config = dict(
    arch='unet',
    model='image diffusion model',
    dataset='regions of photos with short descriptions (Visual Genome)',
    train_examples=203450,
    image_size=64,
    horizontal_flip=False,
    conditioning='none',
    objective='v',
    cond_dim=128,
    norm='groupnorm',
    activation='relu',
    weight_standardization=False,
    padding_mode='reflect',
    pixel_unshuffle=2,
    widths=[64, 64, 128],
    blocks_per_level=2,
    scale_shift_norm=False,
    attention=True,
    upsampling='pixel_shuffle',
    init='kaiming_normal',
    residual_init='none',
    optimizer='soap',
    beta2=0.95,
    lr=0.0043,
    beta1=0.95,
    shampoo_beta=0.95,
    eps=1e-08,
    precondition_frequency=10,
    max_precond_dim=1024,
    merge_dims=False,
    one_sided=True,
    adamw_lr_other_params=0.0012,
    grad_clip=5.0,
    steps=5900,
    batch_size=64,
    epochs=1.9,
    lr_schedule='cosine',
    final_lr_fraction=0.01,
    warmup_steps=1180,
    weight_decay=0.05,
    adamw_weight_decay_other_params=0,
)
Rows from block 8, named by matrix and row number. Each number is 128 + 32 x the weight over its row's rms, rounded and kept within 0 to 255. All counts start at 0. Numbers have three digits each. After the name is the row's rms in percent of the matrix's.
# short0: shortcut pointwise conv (model.decb.0.0.short.0.weight, 64x128x1x1), inputs 0-127
short0.0 123:134134108137107137149151112136125108142125107144127113139133131132130114151130125124118129132133121103125120134119111112145121115143117113141140121115119118120121128131101111127126130122109126108144146068075158090071214145149106179088112098145102106133085221154130098212075132038043112146134116070201116113105090129126181036102043113072114157119117144160099102074093046085115182164110
short0.51 072:156084138123110161158176120104113124119170098150146113181117093154108106147138147100098088139171112149143127119146171102112102175160135145165155137124153123151150182167114163117100160117098117114102074188158130120117135124106099070039040153152142162114090075068139131074113116143147164095095169141117131155206123109133143051137149081054168119147096055131104142124102139170120074100121
short0.52 119:139109137108132085120126142110130138144139124141135144131112125135115120140136099134130105122128113144130098128134131128134109128150133123123106140144168140145144127154101120114120130132090121142128106143204133228196043084139108086124183125105125151099179048131129166101132120143107113091140120141086117138128163104107062226184147148241116146121153137045094143125114145147114095078251
short0.53 124:113127135129126164123112127134129125144120125126140147135122139113119120111135138115124144135104135125143129130105152122133141114153135120116119139148126127132163157138152124112150109104146127154161087163120088221113038054154090076156084107154085171112173065098110207122151119114174122116205141156122108174124207135110054233202076178167127078116151117085175105125114117154172180096156
short0.54 084:138138097112100128142140119119128132133122110138116090126146120164130126148141121160124124110129143138077121125093137125163128109186143124115139140162136131102184130163142136120087141134126096125084071168207118181142110094167125060166206122076142070050139119076077100120192120158103143105090122106086135117169098118091081193140223089105163158131108103090091195162152146162143075085176
short0.55 136:122134126131130119115119112107143158138103111125160118109117131107133113111139141127142144148132116117138118145126118126149143122141160129124102150141111111127130145143113112173147127121156149144113133185192103211212041125147114062134153147149163179149169060154148132099171138171139121128132110200091158151133136148135114251127092198217128071116171133050145152161152158195140082109172
short0.56 110:098136137127140112135125134112148126143112132126110146119147146129143153104119133119140104130116112148140144145131114148116096124126124131112115125119124124159121133134111140134155123133128138121203173081133152152119133090035132165124203118075144099117166185174165038185057143096143086137099083194170152055062071109179135140113189085056173172180179175155132114122142108069122120194109
short0.57 085:114120130134128105139127119092120119139109117119133137138132133148112106142113125123122128130133139114126103130099119145128119115141137111101150126116128131156154132126081141112125132108148132043199140119121174154125102132113164175071189107122169071138048096160182122155077120115102109135088190153198091018089058107183130101201210092076188119178156156105121090143107080098150107169096
short0.58 095:082128131145107125118107100144139144138153145094146127089112138123171144105124114140181139142126138134116140142163150141130146118129143155104099151176110139122116152125132120160179092120145144180164171091220106177163111169059113158156113136156186148160200074175165149064127070182120104147134135141073172159161065064150121172140170156198136153133216098148131140170158154134116065113137
short0.59 110:126129120118158123133122137161117122134110144119120121132138146132126112114130131150136116135140130123126123129128106118126140128110127141129129124131106111116101106114103126121119130111139115120150165041126179082098174181081094178140193139105135059165139166136139121118099142112119106134101123071170136111090087110174208071096209074045154204149137149252155114150166128127146164181022
short0.60 093:133119095150094108145128133146126143123148136127113092135115139129111142145115117120108122094110146132110142172094125126160141130117111115141142124084109112146128142122129105105138120121157121126192134102146174226136089102088143127109177107101137048077100063150168141124106079105130072096068141174121146047138059068134067171191175109133203142152175126080052122090080119089106073082140
short0.61 179:137119130132116141117133116116130107135112137138129122134129117116137127135118141121118133131119119127121147130133129126125127120119123118142132121139131126145136134118135123133129136118123137106194194055090200205101116099057132200119176103076114091111120176128163120156058126090171101119112145154158136092089062073200087147199215080064149171213150162143087088112127108027111148166113
short0.62 071:146107119148102160178107104125110099131147071122147113138110105096126123117138125112110111138155137113097112111099123132113109135140127125136151128103124150137164129160090138111072143100145135142162154088046136143057159174110080180137048139110088142130066190093082221125093165047130133134131094121186118110107109119092145061137143147052145094077079172149103094094104080083105158146077
short0.63 089:127124153106121143119121123097136112126144109150129134111141118101154152120130096120136136123127131092117113142138102130117122128120151121121143120152143106132115124148111115140089131144104141161077124134213135196226132169120104092130148093095143130079132051145134110030173080195137116131139139166063170127206102044150125186217139165171129124154140102098124157136124192158088068087181