A small image diffusion model, trained from scratch.
Model: 2.07M parameters, arch unet, norm groupnorm, widths [64, 64, 128].
Training: soap at rate 0.0043, batches of 64.
Data: trained on regions of photos with short descriptions (Visual Genome), 1.9 epochs.
Rows from block 2 of a small image diffusion model, named by matrix and row number. Rows with one number belong to one channel. Each number is 128 + 32 x the weight over its row's rms, rounded and kept within 0 to 255. All counts start at 0. Numbers have three digits each.
After each channel's rows are labels from the 100 images, of 14976 (inputs lightly noised), where the channel reaches its highest value: "patch colour" is the nearest of a few named colours to the mean colour under the peak. Only what is clearly more common there than usual is listed. The data: regions of photos with short descriptions (Visual Genome).
# convs0: first 3x3 conv (model.enc.1.0.convs.0.weight, 64x64x3x3, each kernel summed), inputs 0-63
# convs1: second 3x3 conv (model.enc.1.0.convs.1.weight, 64x64x3x3, transposed, each kernel summed), outputs 0-63

convs0.4:115142119132124126171163122121130070150091151136124145185240134129140149136097100172104138113164089161150104146149100126108130029152095143194090118095183128167132138147137171122140131129157092
convs1.4:158096112103096110091120155150119149085184103123070118074123097106116108100126136152119120117118141104150103104022090121128129102125065123108094143098077111138088105143024096108102105145140104
patch colour: pink

convs0.29:161091098169153092129131116124164112098135100095162113162048139081129102141096183133138075095095130113116078095131125132120091116121076062143157115114107184126116167164120117125206132082070149
convs1.29:139142124169108173111088115091128103150147125173069142095109125149120137107131177145079110134112084088157122116169125069111143111093148128141196089102110084135076130194052092060095145130124148
patch colour: black

convs0.53:132117143147113140099115129144145156191150111109144170116140119126185146135125151121118161211196126170137203217136135124139149085090119121125155075135147092062107151133141146126144129164201141
convs1.53:097135117205137175121145179105177121145117146138146138118113083131151141148134157115105121150159153133140191140154121170159158141145175165081095186173209123114132174128066101109182144075153116
patch colour: black

convs0.9:121117114109110132176080146119117127127130167138113163231155114115115126111120116125114124117213117111144123106122128112105127255220128127109108132126110154121099126124105095123136157126165121
convs1.9:105130124115152125135159055121136171126088080129101060054103146109101113116095146140106153110116122099093151150123104115143137018054106116166104175086153134140106156150141172121112120141096097
patch colour: pink

convs0.63:107119122112118109158144116110112116131111233088107159199171118108104102125113119157095126103122133101164116119116094105096101209254115143114116115097138122135104109090107145116133083110137108
convs1.63:152178121114140113073071136169134164092135003089102113090116068165098122141117148129135105110118137117119117153093122138137140122064083125156090213113153119154113147139108134098118118142106091
patch colour: black

convs0.51:166113160132173156154141117154102152130141145157139159079181138084163160159112173112144128185160091167216128109109155105124151123153136119171176180148161160063109147179116131106192170129118134
convs1.51:033189113112155153133119176116169128171154122126130110095151056110135112137123163143158104169152109082113115123076111136140096095136109155140154109127088055190165139156108115170139130064160124
patch colour: black

convs0.38:174145128149119125107054142131165030153158132149154075135068190143157141224146131127123123075093135154099140171167127119181143146120157138163148096125123109119158152136142109122146135156119172
convs1.38:093042101091129130136178119080179177128128148111100087076085150100142111121127112091069108072066145113125140057124152115106096117083099140105098151106123125106091148137063114097094125134117148
patch colour: red

convs0.17:116122122141109108090084087151153056137152036120124108113053128110102126146090151076107114133136098103116121187118151148157139053076147154097125122123149138061111105094131132097133071087114127
convs1.17:109141085112153152107139134134088125168142110126190050104084085084153145103165114113157114154135099108079125074120078096106112139138090155107171073131096080170193149133107119140140162061137160
patch colour: black

convs0.40:097117117096127124134219130110103097129092129114110156205231127108117111108118098134106103141178134066161112094114100124086113197127104120159104127119115113174116105099108200121134114103148102
convs1.40:183135108093159093073034103144142147104141151120075101082108087102094113151131137153099158107097143126106123133041152134149173110135117122100116182057134119129071138122077098118117098136108114
patch colour: pink

convs0.35:175138121112114128094130128126152002139181114122132026125094177122141111178116144026088118119087126124075124136131096124143115108093122148136125145130118114111171121122127127092144142121126128
convs1.35:102050114101172119125138149108146135117068141095134000133115112095107108111151145068111089142151141109125160116145139128155154190127149160130131134139136169139142119128119128143132129172111170
patch colour: pink

convs0.54:115131120117155128154163124149104255143136138148109141151177137129115118149134168160124104127148203161180144108111102154123113134106120134196135176111127127207138101131116211161142134132135133
convs1.54:118127095101102127099096088144077174089163109119116153107125137078110106118111154162121098145119222084138112097051082085109098092126098163116126173112105126143144091116061152170161089084117121
patch colour: cyan

convs0.52:125112109119134133171113132116134133127124198103126142241109117117085103138103180155115142141170152133144124130117120144117114255205126145144118139111132093120109089107109149109169173113150129
convs1.52:124163091138145113130098086129108159105146126118133143187101106103093110115153107137140116128121160019132103082086118137134076164117078118075147137094111157176116133108041132131137103090185074
patch colour: black

convs0.18:139122179182104148150145134098196101126118142180157040147117115130085113147107181162122090140149072182113122129153110165172145033128128117123132107092128130158126152151121155107173182118106110
convs1.18:128131113132080119098094129133158103156130138139131151100116170125165122169168153091081086125117109096088122062106144162111086081084115194087125154151073067155085145141039107099112094105150137
patch colour: black

convs0.46:120109177144133127131138133119129152109106118168138115079099136091183159120120133161133123191079168135109092156146127060094180142135115093247088105112110149106119115209122170154123122105144135
convs1.46:114154108142071117111123117143106138108184143087102123154101164105073105099129117161147097128138132139134139082062075096115074074098039158109140124080081104185122138122114102088116119076170100
patch colour: pink

convs0.14:131158119135073121065046129122150173142155106119126194102069124160109095105137151158105161056104168129067116173126126125139123152135149202122130146095116133183118095137131107057124121143133147
convs1.14:116089148104121137160168150129145118127079128154060146121062096112046108118126077085105098104116138137132105084188168093117073106127123077121164052142118078090102159139118109149104155159121144
patch colour: yellow

convs0.20:091145208103086184114118115102107100138109109137095126095147109136120174110123137113143140085195140108125175150094131127103174133148163101113092119142178073051095102056124155125090154165168101
convs1.20:115141107187161152110130177110169126179088095151139132150091095135136127149116106097105099122126163164112204070088120134173117145105139108080091174179218165103123153139162130115166145089162112
patch colour: pink; white

convs0.0:159161104142093137036111119133148139140120066113155108046066144114115141142148130121125150119075111129087154133115133095141159002063146134113127125123117117109139154108145099103129093126140146
convs1.0:076141140139135164128088116101158106216123089162123092151101120169147170114124140098126137182162122094094114119178096120174135108044085090147114128137092103131109115171150072106116201137096123
patch colour: black

convs0.19:140139089105059095118136111103127169105119157126111115140102143135043105172151099186078120055136207097159128072127103154143117139143135103129107092109100097162146138107133128077068169154109112
convs1.19:114076115069092115152120177155151198096134135108041119132122084093157152121082139144152073138141112155101101140076124087139125158140101184100159149129100078119162102125108113164086106139071092
patch colour: red

convs0.26:152086112130171110133178121102154176122135134142153144159163170109132122246129123210116087131126197139187143093140111148112126187170105110171149126088113096131143150105118136164163134143126114
convs1.26:106118107112150098131134139145147162140165114115070091101115135123162134081128149091116097135091117117113167070036080155190097152123126134097086176167076100144157139151041099134121092156147106
patch colour: red

convs0.56:160153125123097148064125109141112139121158093150149103091050185147137114123143123124144144144068109140040139167148168082125108027084135118100148100141103109094164124118162090111092135143143157
convs1.56:118063139128145139153139150128152124210051113120123052107114085109087144113116130072085121065128116149120108127197139112090155091105130133120144144121180100099124115124169107112102152162058157
patch colour: orange

convs0.22:131158132160057144108131102121147027135133100147139138089097133163117078097154116059126166096079082107074120196128142120137118073137139167108134110136097112099114170119165096085082122126139153
convs1.22:141052123058178103119121142124132152107040135114102123090099113084082145163131132109076135096127125128129105045134185130145117127124085089100117117127190112102113109092115112120077129161075119
patch colour: white

convs0.43:143123158150174153129205118141143149135146160111126164140156136087164165154083156142155121100093172161186119209120123114102135159090136162168155177131169182160142176166112140197163115096119123
convs1.43:103116075171152076113115134059061164143088115160097094109097112126098095098121071103101134103119125114101131064142153086114088127104154055097081149079140127058108131143147124124142124127102085
patch colour: cyan