A small image diffusion model, trained from scratch: 5900 steps.
Rows from block 7 of a small image diffusion model, named by matrix and row number. Rows with one number belong to one channel. Each number is 128 + 24 x the weight over its row's rms, rounded and kept within 0 to 255. All counts start at 0. Numbers have three digits each. After the name is the row's rms in percent of the matrix's.
Before each channel's rows are labels from the 100 images, of 14976 (inputs lightly noised), where the channel reaches its highest value: "colour at peak" is the nearest of a few named colours to the mean colour under the peak. Only what is clearly more common there than usual is listed. The data: regions of photos with short descriptions (Visual Genome).
# convs0: first 3x3 conv (model.mid.2.convs.0.weight, 128x128x3x3, each kernel summed), inputs 0-127
# convs1: second 3x3 conv (model.mid.2.convs.1.weight, 128x128x3x3, transposed, each kernel summed), outputs 0-127

colour at peak: blue
convs0.73 095:084112157123131158135122113159141086143131122125098157111141124125143134133125121118110120109162190080140147158136170142083089133123141108127096126175103154151126169105110131123123115160124138118129126112112152143176110118084135101184119173128174142147088147127145117108143160113163145126119158123123144156118102145104150127113137155063136106130103100135126101093153090119175131155128
convs1.73 073:104148158131186103150121119116093132126151117077161122097134192116103128124154151137112123143110173144141134101137130134142143112123124135074105111159155137093119123183113124129123134175130120141141103131133161120136161116071126141065153129117142111112111092151164125109143145123080132112146087094104169124136119140150132088138133129166123147161096102124114108116102085123099113124155

colour at peak: brown
convs0.74 091:098080124107129088140127076112143125062124136125118142070134129144134096136132094134122146139067109132151133181126146147114118128143128139155134117156120121138108104157135128111128141150140102110137121158143131124131159117098127163123142154072114137163123121125156077154089132094101183076120119118155127062119165136131141099181124112143150137148163117144107098131135112138136124126148
convs1.74 084:169126125122166126106107122129112152091134142139155092107137152140108109079145135137125108139124138121127156094117055143154102153123159131121073145109129131100115144150118138091181143125129091145180098184150088111118172149096121139105165117122138118092093165130112112162134107133105146113143124161145111148147155152134129095165143122130111133148112098097164146150151093149130102118119

colour at peak: red
convs0.98 076:158117147141204111113126118097130108134163103127139123150126125101111100172089109128116126115148099129099101112143151127130116114150129125095116136115105131145124152134149101179110121117105086136148174136104106141127113138129113098078147128176175139121144145111131137151147110134067137142134134130110118143124161178118145142113147069214132128121156085125126115162139131091125141112145
convs1.98 102:146107153118143153102127150117135155093111139103162091162142162187112131143138107146153097104119110114142123130117102177139127116159156112102109155156067171103107161119088152153108151109116109145136143125159143124139155135109106124107126163134152149096100172149109098124177146091122110098126098118151140136134114176154117078139088137144126090101121088124151116112125105123129143105096

colour at peak: pink
convs0.77 085:110122122105115112117164125123130139131141134112129148095111120131123118088070111112139136134129179110104074128130150177122099123081161141099145122141130151176169182129136091134159107144141092144188123102127134156129173150201110124165155136127133129129094137108131107122106127166146170144141149119156134084118138125163138125147163153127153133147137109104155110109110141102159119104126
convs1.77 115:141132145138137142152149135116136134132141127095158134113140163140092158182117153131120117101094124114149125088150137122118113127086087123087098114144131164126149130155138178155117187153106077093137140098155143134163120151102104137086154159118094084067118089166121154091145159159089113139113131132111122098127124145128092107110132104129141129097127094091099111116129109117119150136148

colour at peak: pink
convs0.50 090:119111145132167140132154145168144125123141141129123169113142150125144141135123119137113128088114134119129158129151146155135145149081134155134111126155151112152137123178128157152117144134164159155154156138174155122166144108175157118135122185101094157127119137146167134159104146168169133129142148144155156124124134127136113135166150177083160151135137163179130136052151161135151131147105
convs1.50 075:102129153129158143169127088103115135148137091094135156097154164088097129180143118130119148152130152143161161093165100137133122130097111142095137133152148126112104166117119151101115140145084132117153109127158103123123185166076130173099141160101139113094081122092134129102121152155128158115103129134124152151123120142157163138142155128161149139139101101111140140098098121137083140131161

colour at peak: black
convs0.30 112:114105105102135149113172162137125095121135107106119171117149125123133163109114099117109113172139121108142135148116166109106117130122164107116127104163103154165146145123083119105150133152109162131133131110104153162141106160107135131152112142137131145106081141097138089113146134135198157154109175113187131126094100125129104162167187124102141116106141122137179117108107141114164134128096
convs1.30 108:082125160126156174119127102120113104135104107100149152092119141130111158148143106092139072160129139130124109119160125153109105131123132135091127105145109158150151174127115152126118129135096153115211116112119117124132167125105153113152159094162145123107097156095152080122116138132098155140121140166128162107117114140148110094115162124098116108138154117134189101124128108073148137100126

colour at peak: orange
convs0.58 145:119148134130153133129114148139150180143176176162139138142136124145139161155112162158153176129145131152186123108147132158156164111101143168146174130119152145133117132161140148102110149139153167141140127166150128131133151114146172156117112126153150125172121172139150138128148127143115092139144141156127127114147159126149118181168135169101145154110176171146127141149108161151119146114164
convs1.58 053:130140166129137125153135106134108137106121083104148131116123185186116146183148139144109099132132163147119162118141101128153087079124113149079112085193143127146097095132104130108164133160123119170120092131127135137111175098114134122105135116098126092115140107135107095133133167140119125101107112089098149080124105149120127110113094104108128126139120114122107109096097121147082133146116

colour at peak: white
convs0.3 108:100151110138088118135075179097138147118108129151141167150118141098133117100103143136143120105178127108143139104155120124150158137110136150149110155123170128093106087135094131129097144129141094153145141135130119119102130101014163137100122142119178130123137134147125157124130116145112101104131121142086134140135115137135146122081131134083111122108116103171119163119141162109107126100142
convs1.3 101:140141158150110131150103111101099124120148090122160161153161167110110118133126151175089134139168125115130147123109100141172122126120069149131145137183138111129093101147139138106128108165134168161040095144150147115140133134133135130091096131121132107129141083101125118105113178117138148109113108095175137139142131131134120153146086128140118145141140115113106151095130126180095123152131

colour at peak: white
convs0.35 121:125174186133108159147141146120119162142164145143147149183147121154126114122143158119167136141188127164144106103138117166188161132138134127144125123119151126151145138133136142115143132115135112110139125137130120127130107167104120135121147115125120125148159126136096158162154163131111137135136117167101134173158139169151125136065110140187135140152117106101126150132127157148146110157212
convs1.35 100:131108153104119156119124137114117106114096094148166172141132165167076166174134118111110100139105135159100090102145134084126096112115114130112117087165136113169124144091139108121150147129119126160118147124121157127108131069177120119137155132126112145133141110125095124136129152144137102088103109085111098059090104138091082114088091100119136151127109131121108125142102134115110135132116

colour at peak: blue
convs0.65 102:139136145124155137109154137104131145152136120113110103128150124127115113158153101129151149171174140140155128145129118155148116142151123124131136122094113106143150124094143134208135109113121162116106174116122131137139125127239111114159128124164111114123141107103123132116131129133141139150122139133200116140115174176102130145194131125143119093144139162101124121136174122097141129131161
convs1.65 103:145120157108142146101112127097110156156134134106138139189140129117125080143130092126140133133088141125181131084141119116191136140099121109126109141129119164154127111136146204152125158137135127117092152122098099141138158179108080139059118128127137131121108117149133154123134126109106155151130122100104082109126133151174141103072151114152149149112116120124133128147129114121117154150168

colour at peak: cyan
convs0.15 088:095121142157110142107130135120114129158103137144103085094128133124113151106127157140121123126132133134075153089087120087102114090118117112117102116118131135104117164117085062151096137118132083122095118133128125134105131127107141150077134105094153123128121133129122133063114094087093095120127118148129130095140132125125116125098100153097090128127144095153111141114146123135119112039080
convs1.15 097:145115135182128163175122103132066122103143082101165150140133179098113149124138082158135147122127149171107129107134124157174096129106118135112120114141138104174078099109167166108104115143100143119065102106137139128133114154158144151133123167111123106152115081115142151125105141131103137117125068136147134134136120136171108158127140127142112132102140129100142151108101140118099116127140

colour at peak: red; orange
convs0.18 067:103136129117150123120112117183114145155137131111101103116126139120100113164159135106119129140095119159121116122131120138112106121106113155088144109137113132107136134129167154187069131143111174120086151160138132091154145124146146127149117127138088103125161127138153098110119139123083179110122108152188115118123226153150118132154130103141134150123137138101108108100102120141159124167148
convs1.18 075:184159163095130111118103109131149135122127097131145134110103113120149177118138093171143100157099110126162126108148119161163158108164133147149140151102176095136148146154150175098128103115146116120141135157119107164136141149092088118116122142131136169108103164100150129063116137163125122111106098137088105129115105156169139115137150135135093146153098173145163135119121108113115136110159

colour at peak: black
convs0.11 068:107111136155096158143129072132090146171123128124128097071154104114115139107134082097134129123132098163133109085130122147153128140137142091101092132157131130115120121142110150121104118132109118137166146139124153146131125117161083107141126106142096104141157112121103155152175136151116054130093147088111142106130148164117141136097134174126122108135118174108130110181105139123127131177170
convs1.11 110:093116132141126149155112128166160103119129107109218135152090138098123160136133135117157099144096137139180117111160111138135088165142118127100094128091109142125119176152103124110101142099139087127148149109146113120103146117103099142122135103150114121133097089116167150120148132116078067119107126130137146136120082145135147119142180093104101099106101142147136135128115097121141139100136

colour at peak: white
convs0.2 092:104114127114164112152124123100164155132149165123090197105194141188141139105135157114089170137121112130105110162118115143139093160147128126090134111126132155088131054161114147126109129124154160137141173151128139121129135143113118171114153130138125164139144166122141123104146157102133152126119135156176140112122162105153149117124117104134143105142109119131128108115141112174132137160164
convs1.2 090:129122144161152142147117098143114097141149092113130177124158149074113143157157104117160150155134165156155133133149115149143117100133116128111172130181119119124106155120150109097089111116097155125113107067174136134093147145104148150138122155127143131106096115079123121114078154146109155137138111119146138152107089115141115154101169119154158117120106119124143147081091130093082130147148

colour at peak: black
convs0.20 094:102124131132156126141151126122128140148153123119155146101109126165120144142139118125115129179126148160149100126117123177186127103090109114108151142113122119169143200156165158117146121133118150116147111120118139109148168138139132134201202122133154150120141103132098141166130143157157159128133137133095128116113124189168107126139133155143129114144138193114128122180118142129141143131148
convs1.20 121:108145130150135139118166101122121124127139116146203122099128143133143136154127090119137096136103110135105135082145157136157105094113114123138098142152157117154112099135151134133137129129124119104115094101143133108163126100153144130092148110127116141131121107114133158103129150100096089127135107075167164037149103152099066160074105130120108128111104096120127112105119113116148120090147

colour at peak: white
convs0.90 116:130159117143113133149097145124138148140129163165131173141170143113145141134145168163131155106142144113111167093164119109122140148150123146164124166134148132104113142117125122132117152130162121177153136142167151119112115118042140113092095130156139142154088133149142139127118154134148085137141129121099158151152128034135176135119121099092125142130122091127104152146160126151120136126135
convs1.90 077:166127131115144134170130103107113143129155102100158137103142179121113130155141128152058151122115120133133124115136102110145108127098113105084101120168160119112108165114113155110136170166149121124122113163164199112146177112081119167103139159106104126140118120132107122119131166117112133101151139122089166133103138117153143124173100101136158151150104107115123122108093144155083123143119

colour at peak: orange; red
convs0.8 110:128101126098161110108114121107143122166139135098112150105114130124110149154117093129118154113052112127109109075122132116130133115110158177131149115151140172110122139121161126110113138153158081125153099146140135131153155121157176187116140125172132132140106189118175105140152127173109127141131146146141142085120135144146102179158162136136133175114160095127136116146110165134136120135142
convs1.8 083:154144161134149180143085124132098155147104101066147140101120156108117117166149111094128110159119137136154168111152099142138111129113124124120149146144120108152095155137113150120091111133086144133127135067159129127125150130114168125141136111141152137102095141097151108123124125124111143144111086145152141155121081132138102113106191127132129096121137131076155104095129094064089142112144

colour at peak: black
convs0.5 079:076106171137135154123122133130124159170112108147084128133099115101100132172142135118145169189119127168134113102126101127116108108103115142144132134121103115134138119088093166126123101107113093113096111167122115147140110152163155152105111119159122093136147148119138093115124124111132135131113128172157098098120152164132117142111127172145106139125209134121144117145110204124118111156135
convs1.5 101:113114095153127157172110132107154114065142121138176145137178142096144133166101135151130151138100123122117166152120140114125124131121120142109170114136122138135110137135163150105113130159075138164119128116146146127094125127159111178156069124142140131116171069117135121064141140119113132089114112136143101138111136113127127129074085126127120119127105158129108128134134076145067136117144

colour at peak: yellow; orange
convs0.125 122:161149088142151137124108146131126171161139136147123118144155112150118138138142133114143135150141112145155109130106108198115125162178110156152127175114142116124131144143160122169112122111134117116120182149119134125141116160161120149129150152140101101143207113129122163112129146139118164120110109148199133173139144148141130148112117102176121137118145128114096151131156145146136115118205
convs1.125 053:153105154113146164164145078126123124121087103124149124115116178121084141191195115087112157144104151130136154121137047123152135128132116125088125088165123099140098141095112143098163130127142141155145163134149122130108163091110119151087132129101138111120148116109113106126147134115127117095141121137122134158091135165120167107148123119164108154140087119126136097127112132107102133146127

colour at peak: white
convs0.94 089:154138054142151112120134124114144129107155145174135115126141123134145113158155140164149127071156140136120161133150119167146156118147113126152166162093142140099120097116105104105086143114168143148123119161142120105131145109101143097133141107125150129088131122149134164117109109104109128093168139143107136120178182118129146106115119171063137119146143091105111155091163121156120149112101
convs1.94 092:151164136082122132147142120137092112123145083154157136131148149165101180163124154156087116127106125124136108099118123117129134121113124099113108102154162137139094121132127130129151134162132092153085104168142136105144136123123118097083132124099129128158146090139103109135120162137147113086122131076080130077123124134111123116138049095121135127162109088136088105096110134151092156111121

colour at peak: red; orange
convs0.113 078:126125092124121126112109119130121147148138124116122088171101125088110145174062138115120135127165146120134100082146139163120116115138159155117150139108124134122120131125155101113116143130120137118088135162105133128144151119216117139097138116156128110115181130105137135125155119133113103136112119152085111136117183098126133183149169122149142124117208143089126126102099153106132153117148
convs1.113 075:140153180132105104112099185130119115134140141090124167151165067161092122116109114145116134151101106142154073134160101146149138112145146144128136142139139138088114102135114151119104086113162108102135158099118124154142119130139116131156120180104115095117158097085147108119138118120119101102118115170106120170086109099156070095100143131102110143096117130161136138134150139124148114148125

colour at peak: orange
convs0.45 112:131118123128158128102105140139134131163131155109128104106111140121123148188102131131141164092131105173123103123127125130113131109085146134081164117121111177116104085139126153082109136135125091125118102122119124149126133110218133170136112117168128116154093144106147119122153125119128086140129131166073096113124174134135120147083141160094131158109180097121106122115106164138123114133134
convs1.45 092:173104162087120117143124165156130095154128119121089128128150116111090101116146107139156174084135100166130160127104094142132156145129163149159130116108129094096092120150087165082139077152151146128138155162109106116141122110154155115142114140128137096124136127155117078148111101116105100119089119131171083140105146121154141106118106125106130158122096128156123114167138136122103095169106

colour at peak: cyan; white
convs0.19 163:191168159156146140151136163100146177110149156159161101163167134138140141151158159150154151130155109162173167136143110149183133172171106140132149155118147112132137165136152145165126132121137126130112177144142131107133144137171136152124160135135128125139182111144112155157129126137128151126146106160163135145153142129153134121138109114179133143145128133127127166081149160138118142147151
convs1.19 062:160147150115143141155132134136119141131107104142163146125127176152088161162187119131124152139136132117146119115139085103151149092108091135094117097150152117138083119127128125102156113154149140171093119173160128128117160100113121160095132175122127112134137086102083130124112172121116107080123134097138123114102135130131159122149073107146135140158098110107102148110125154174080161140135

colour at peak: cyan; white
convs0.83 100:134129128112138124141129165099146150088161147158120089132149149151147113151140109178152153135110065127138155142140123068143119169121108127158119153100130120136096103140147138119123151126165135141127164157135113108125132116111183152088112160116120139149112133146124151175130128093127147098149124143097121147161137085153139169177099125111135160144108067153110159149160166144110147109142
convs1.83 095:154153129103121106156106138118130107134135121115145135156138140103122138122134135153113157174130111130124139138081107102138116094146136110167153134174132147160082122110141159096141115191150168139080097180172099105146158123094111153110118127110125116147116107101153120116132139132134125099139122097160129133099133142131135135174086136130110139123129052107104144068133147190108124130114

colour at peak: orange
convs0.71 128:101137113106142121104101107100126120106151133108137091109092139114109109155115107118125166105124097193134106098105113128145116105104113132100156101121132125093085113144173137085097131125141098112104105141148108105141152094121138148084127103145081129167106118111128107143138129120105091099136095135086107121130126205149104143078110087144127140107137095113098110094116137164105116132161
convs1.71 167:130159124143123138108157112114131120123130134132198107073106134150125134151127076098127113119110108149103132093140180110152112098101113114119105125158131125141111120113131157154138157139119103128143077103153167130126120095154118140105127123092141169119128103141118174101124189109112093153157123090148158068133097131108091161091117138151134120133103087139108129099110108147160107095140

colour at peak: pink
convs0.110 089:109114114116092166123157126146118144126145153136120192108107151135121128104123144145118106118115124132124125130135147171149126125112162111106117123148152129140154129092116126117163124148117133097145129124128153163159092153112131115213125149124101133152127130133141126095141153159165106182123148078098123098112175128156096158166151101053135158140143181129153144166112116144148106121131
convs1.110 089:123125120120141144159130118119107146142168103112152096095127181163102150164126144111099139153098162122157128067153133135133134137079095140087094141147161137131145143118124153127133178173120096134135142117153150142131169146078139138073148144102117117075075109137129127113165176157113121124128138134109165121116111143142162102121137105135144120135080109128109136091101120119129110126163

colour at peak: white
convs0.53 116:116127094152133155155118137127138172133144153135170188121185152153144165129111155155140146073181122141121119110171137200135163138132134169141148150144150137084128110129127122114111135130086115138125141131132143139127142130109143135109148143138110133141152129152127161144141148133123096137134126142099151159132126125163141181070133150203129135159137109133115156084147141144131138126163
convs1.53 131:126137135146133132118154137106097131122154112139192131123150158145105142170129132134090121145121139155113102091158159122139143105101129143089115111140149151142139110139148142143133139148123100117092139115134150100128122113121135135087146109116109139121151094132115149110157180133102118106114126100096127041137100139135065112060081093132149133106108119107065118098094112148114146133156

colour at peak: white
convs0.102 083:083107137121148137112137137123145156133115122132107201089144131113137129103091127123131131079142108099100109136149131103100134129136129126112121134118162160132112169155146128120118125145195099146180120184111131123127158108103067127079152157134134151130064139121128129137136117178143150130119149152124128145149143173121143117193140151128127127150178105156108123125117148128137106130094
convs1.102 078:145137173146158128138131127118124098111127110134143152159152150146116138145129140110132096164146177169135136130130102135127107125145168127074136116185117111161121128123125138126094146175125135134093117133102131137123175120101155124108133089084141119138134088086151119118144159134081128083116117104122128072113081152128071101061107132120117130119130098125112130088101104107102149146151

colour at peak: black; blue
convs0.64 103:145101158100160128111154123164128111146132113107119129145132120153133128166159128105119119163144161170167114200114158102126113150166166114144120116127092159144171080109167104129131111152120116099110164115119137166147126137105124135157102120155085127128130144093138096124140123145136189134126170120165112135104163116124149153154164139087147127144142160121166089142100117123162115135158
convs1.64 103:075128149137157160117113103130107124114102119075154129093137144144120161126116118111155076147116147101161142148138090154075118135133145125082134110136105132138127158178114145148127126102109116139193110119137105136112177128085114124132133099146157112086085165108138100134141123121091156133141112150119133127131118148144104089106182142121097120145136129131164103149144103069130130093147

colour at peak: cyan; blue
convs0.34 087:147106185146163123143164149166165116153126111148129116155159128163163111169165137131130133194140146107149171147126137103124125175188121099138126113151119136152141142111130140136123126124106113153096162121102128119110115130173144141129136186124166150099121130127142130121141135135150157115129131111175118119118154119100143115198120154137125138119136190156117125119160134142160134170162
convs1.34 086:095145168172135120127130131121132115110109182107166133153111177098099170128155135136153124100124125135164118167157103079128132091112125143135117114155149148128118100165132104158111119134116139156112086140174136132132158119093113164118103137118132114153096151096153124140113108111092148145157165091118132109080098141108117133124128129154149146133090098112080107088153166118124116131185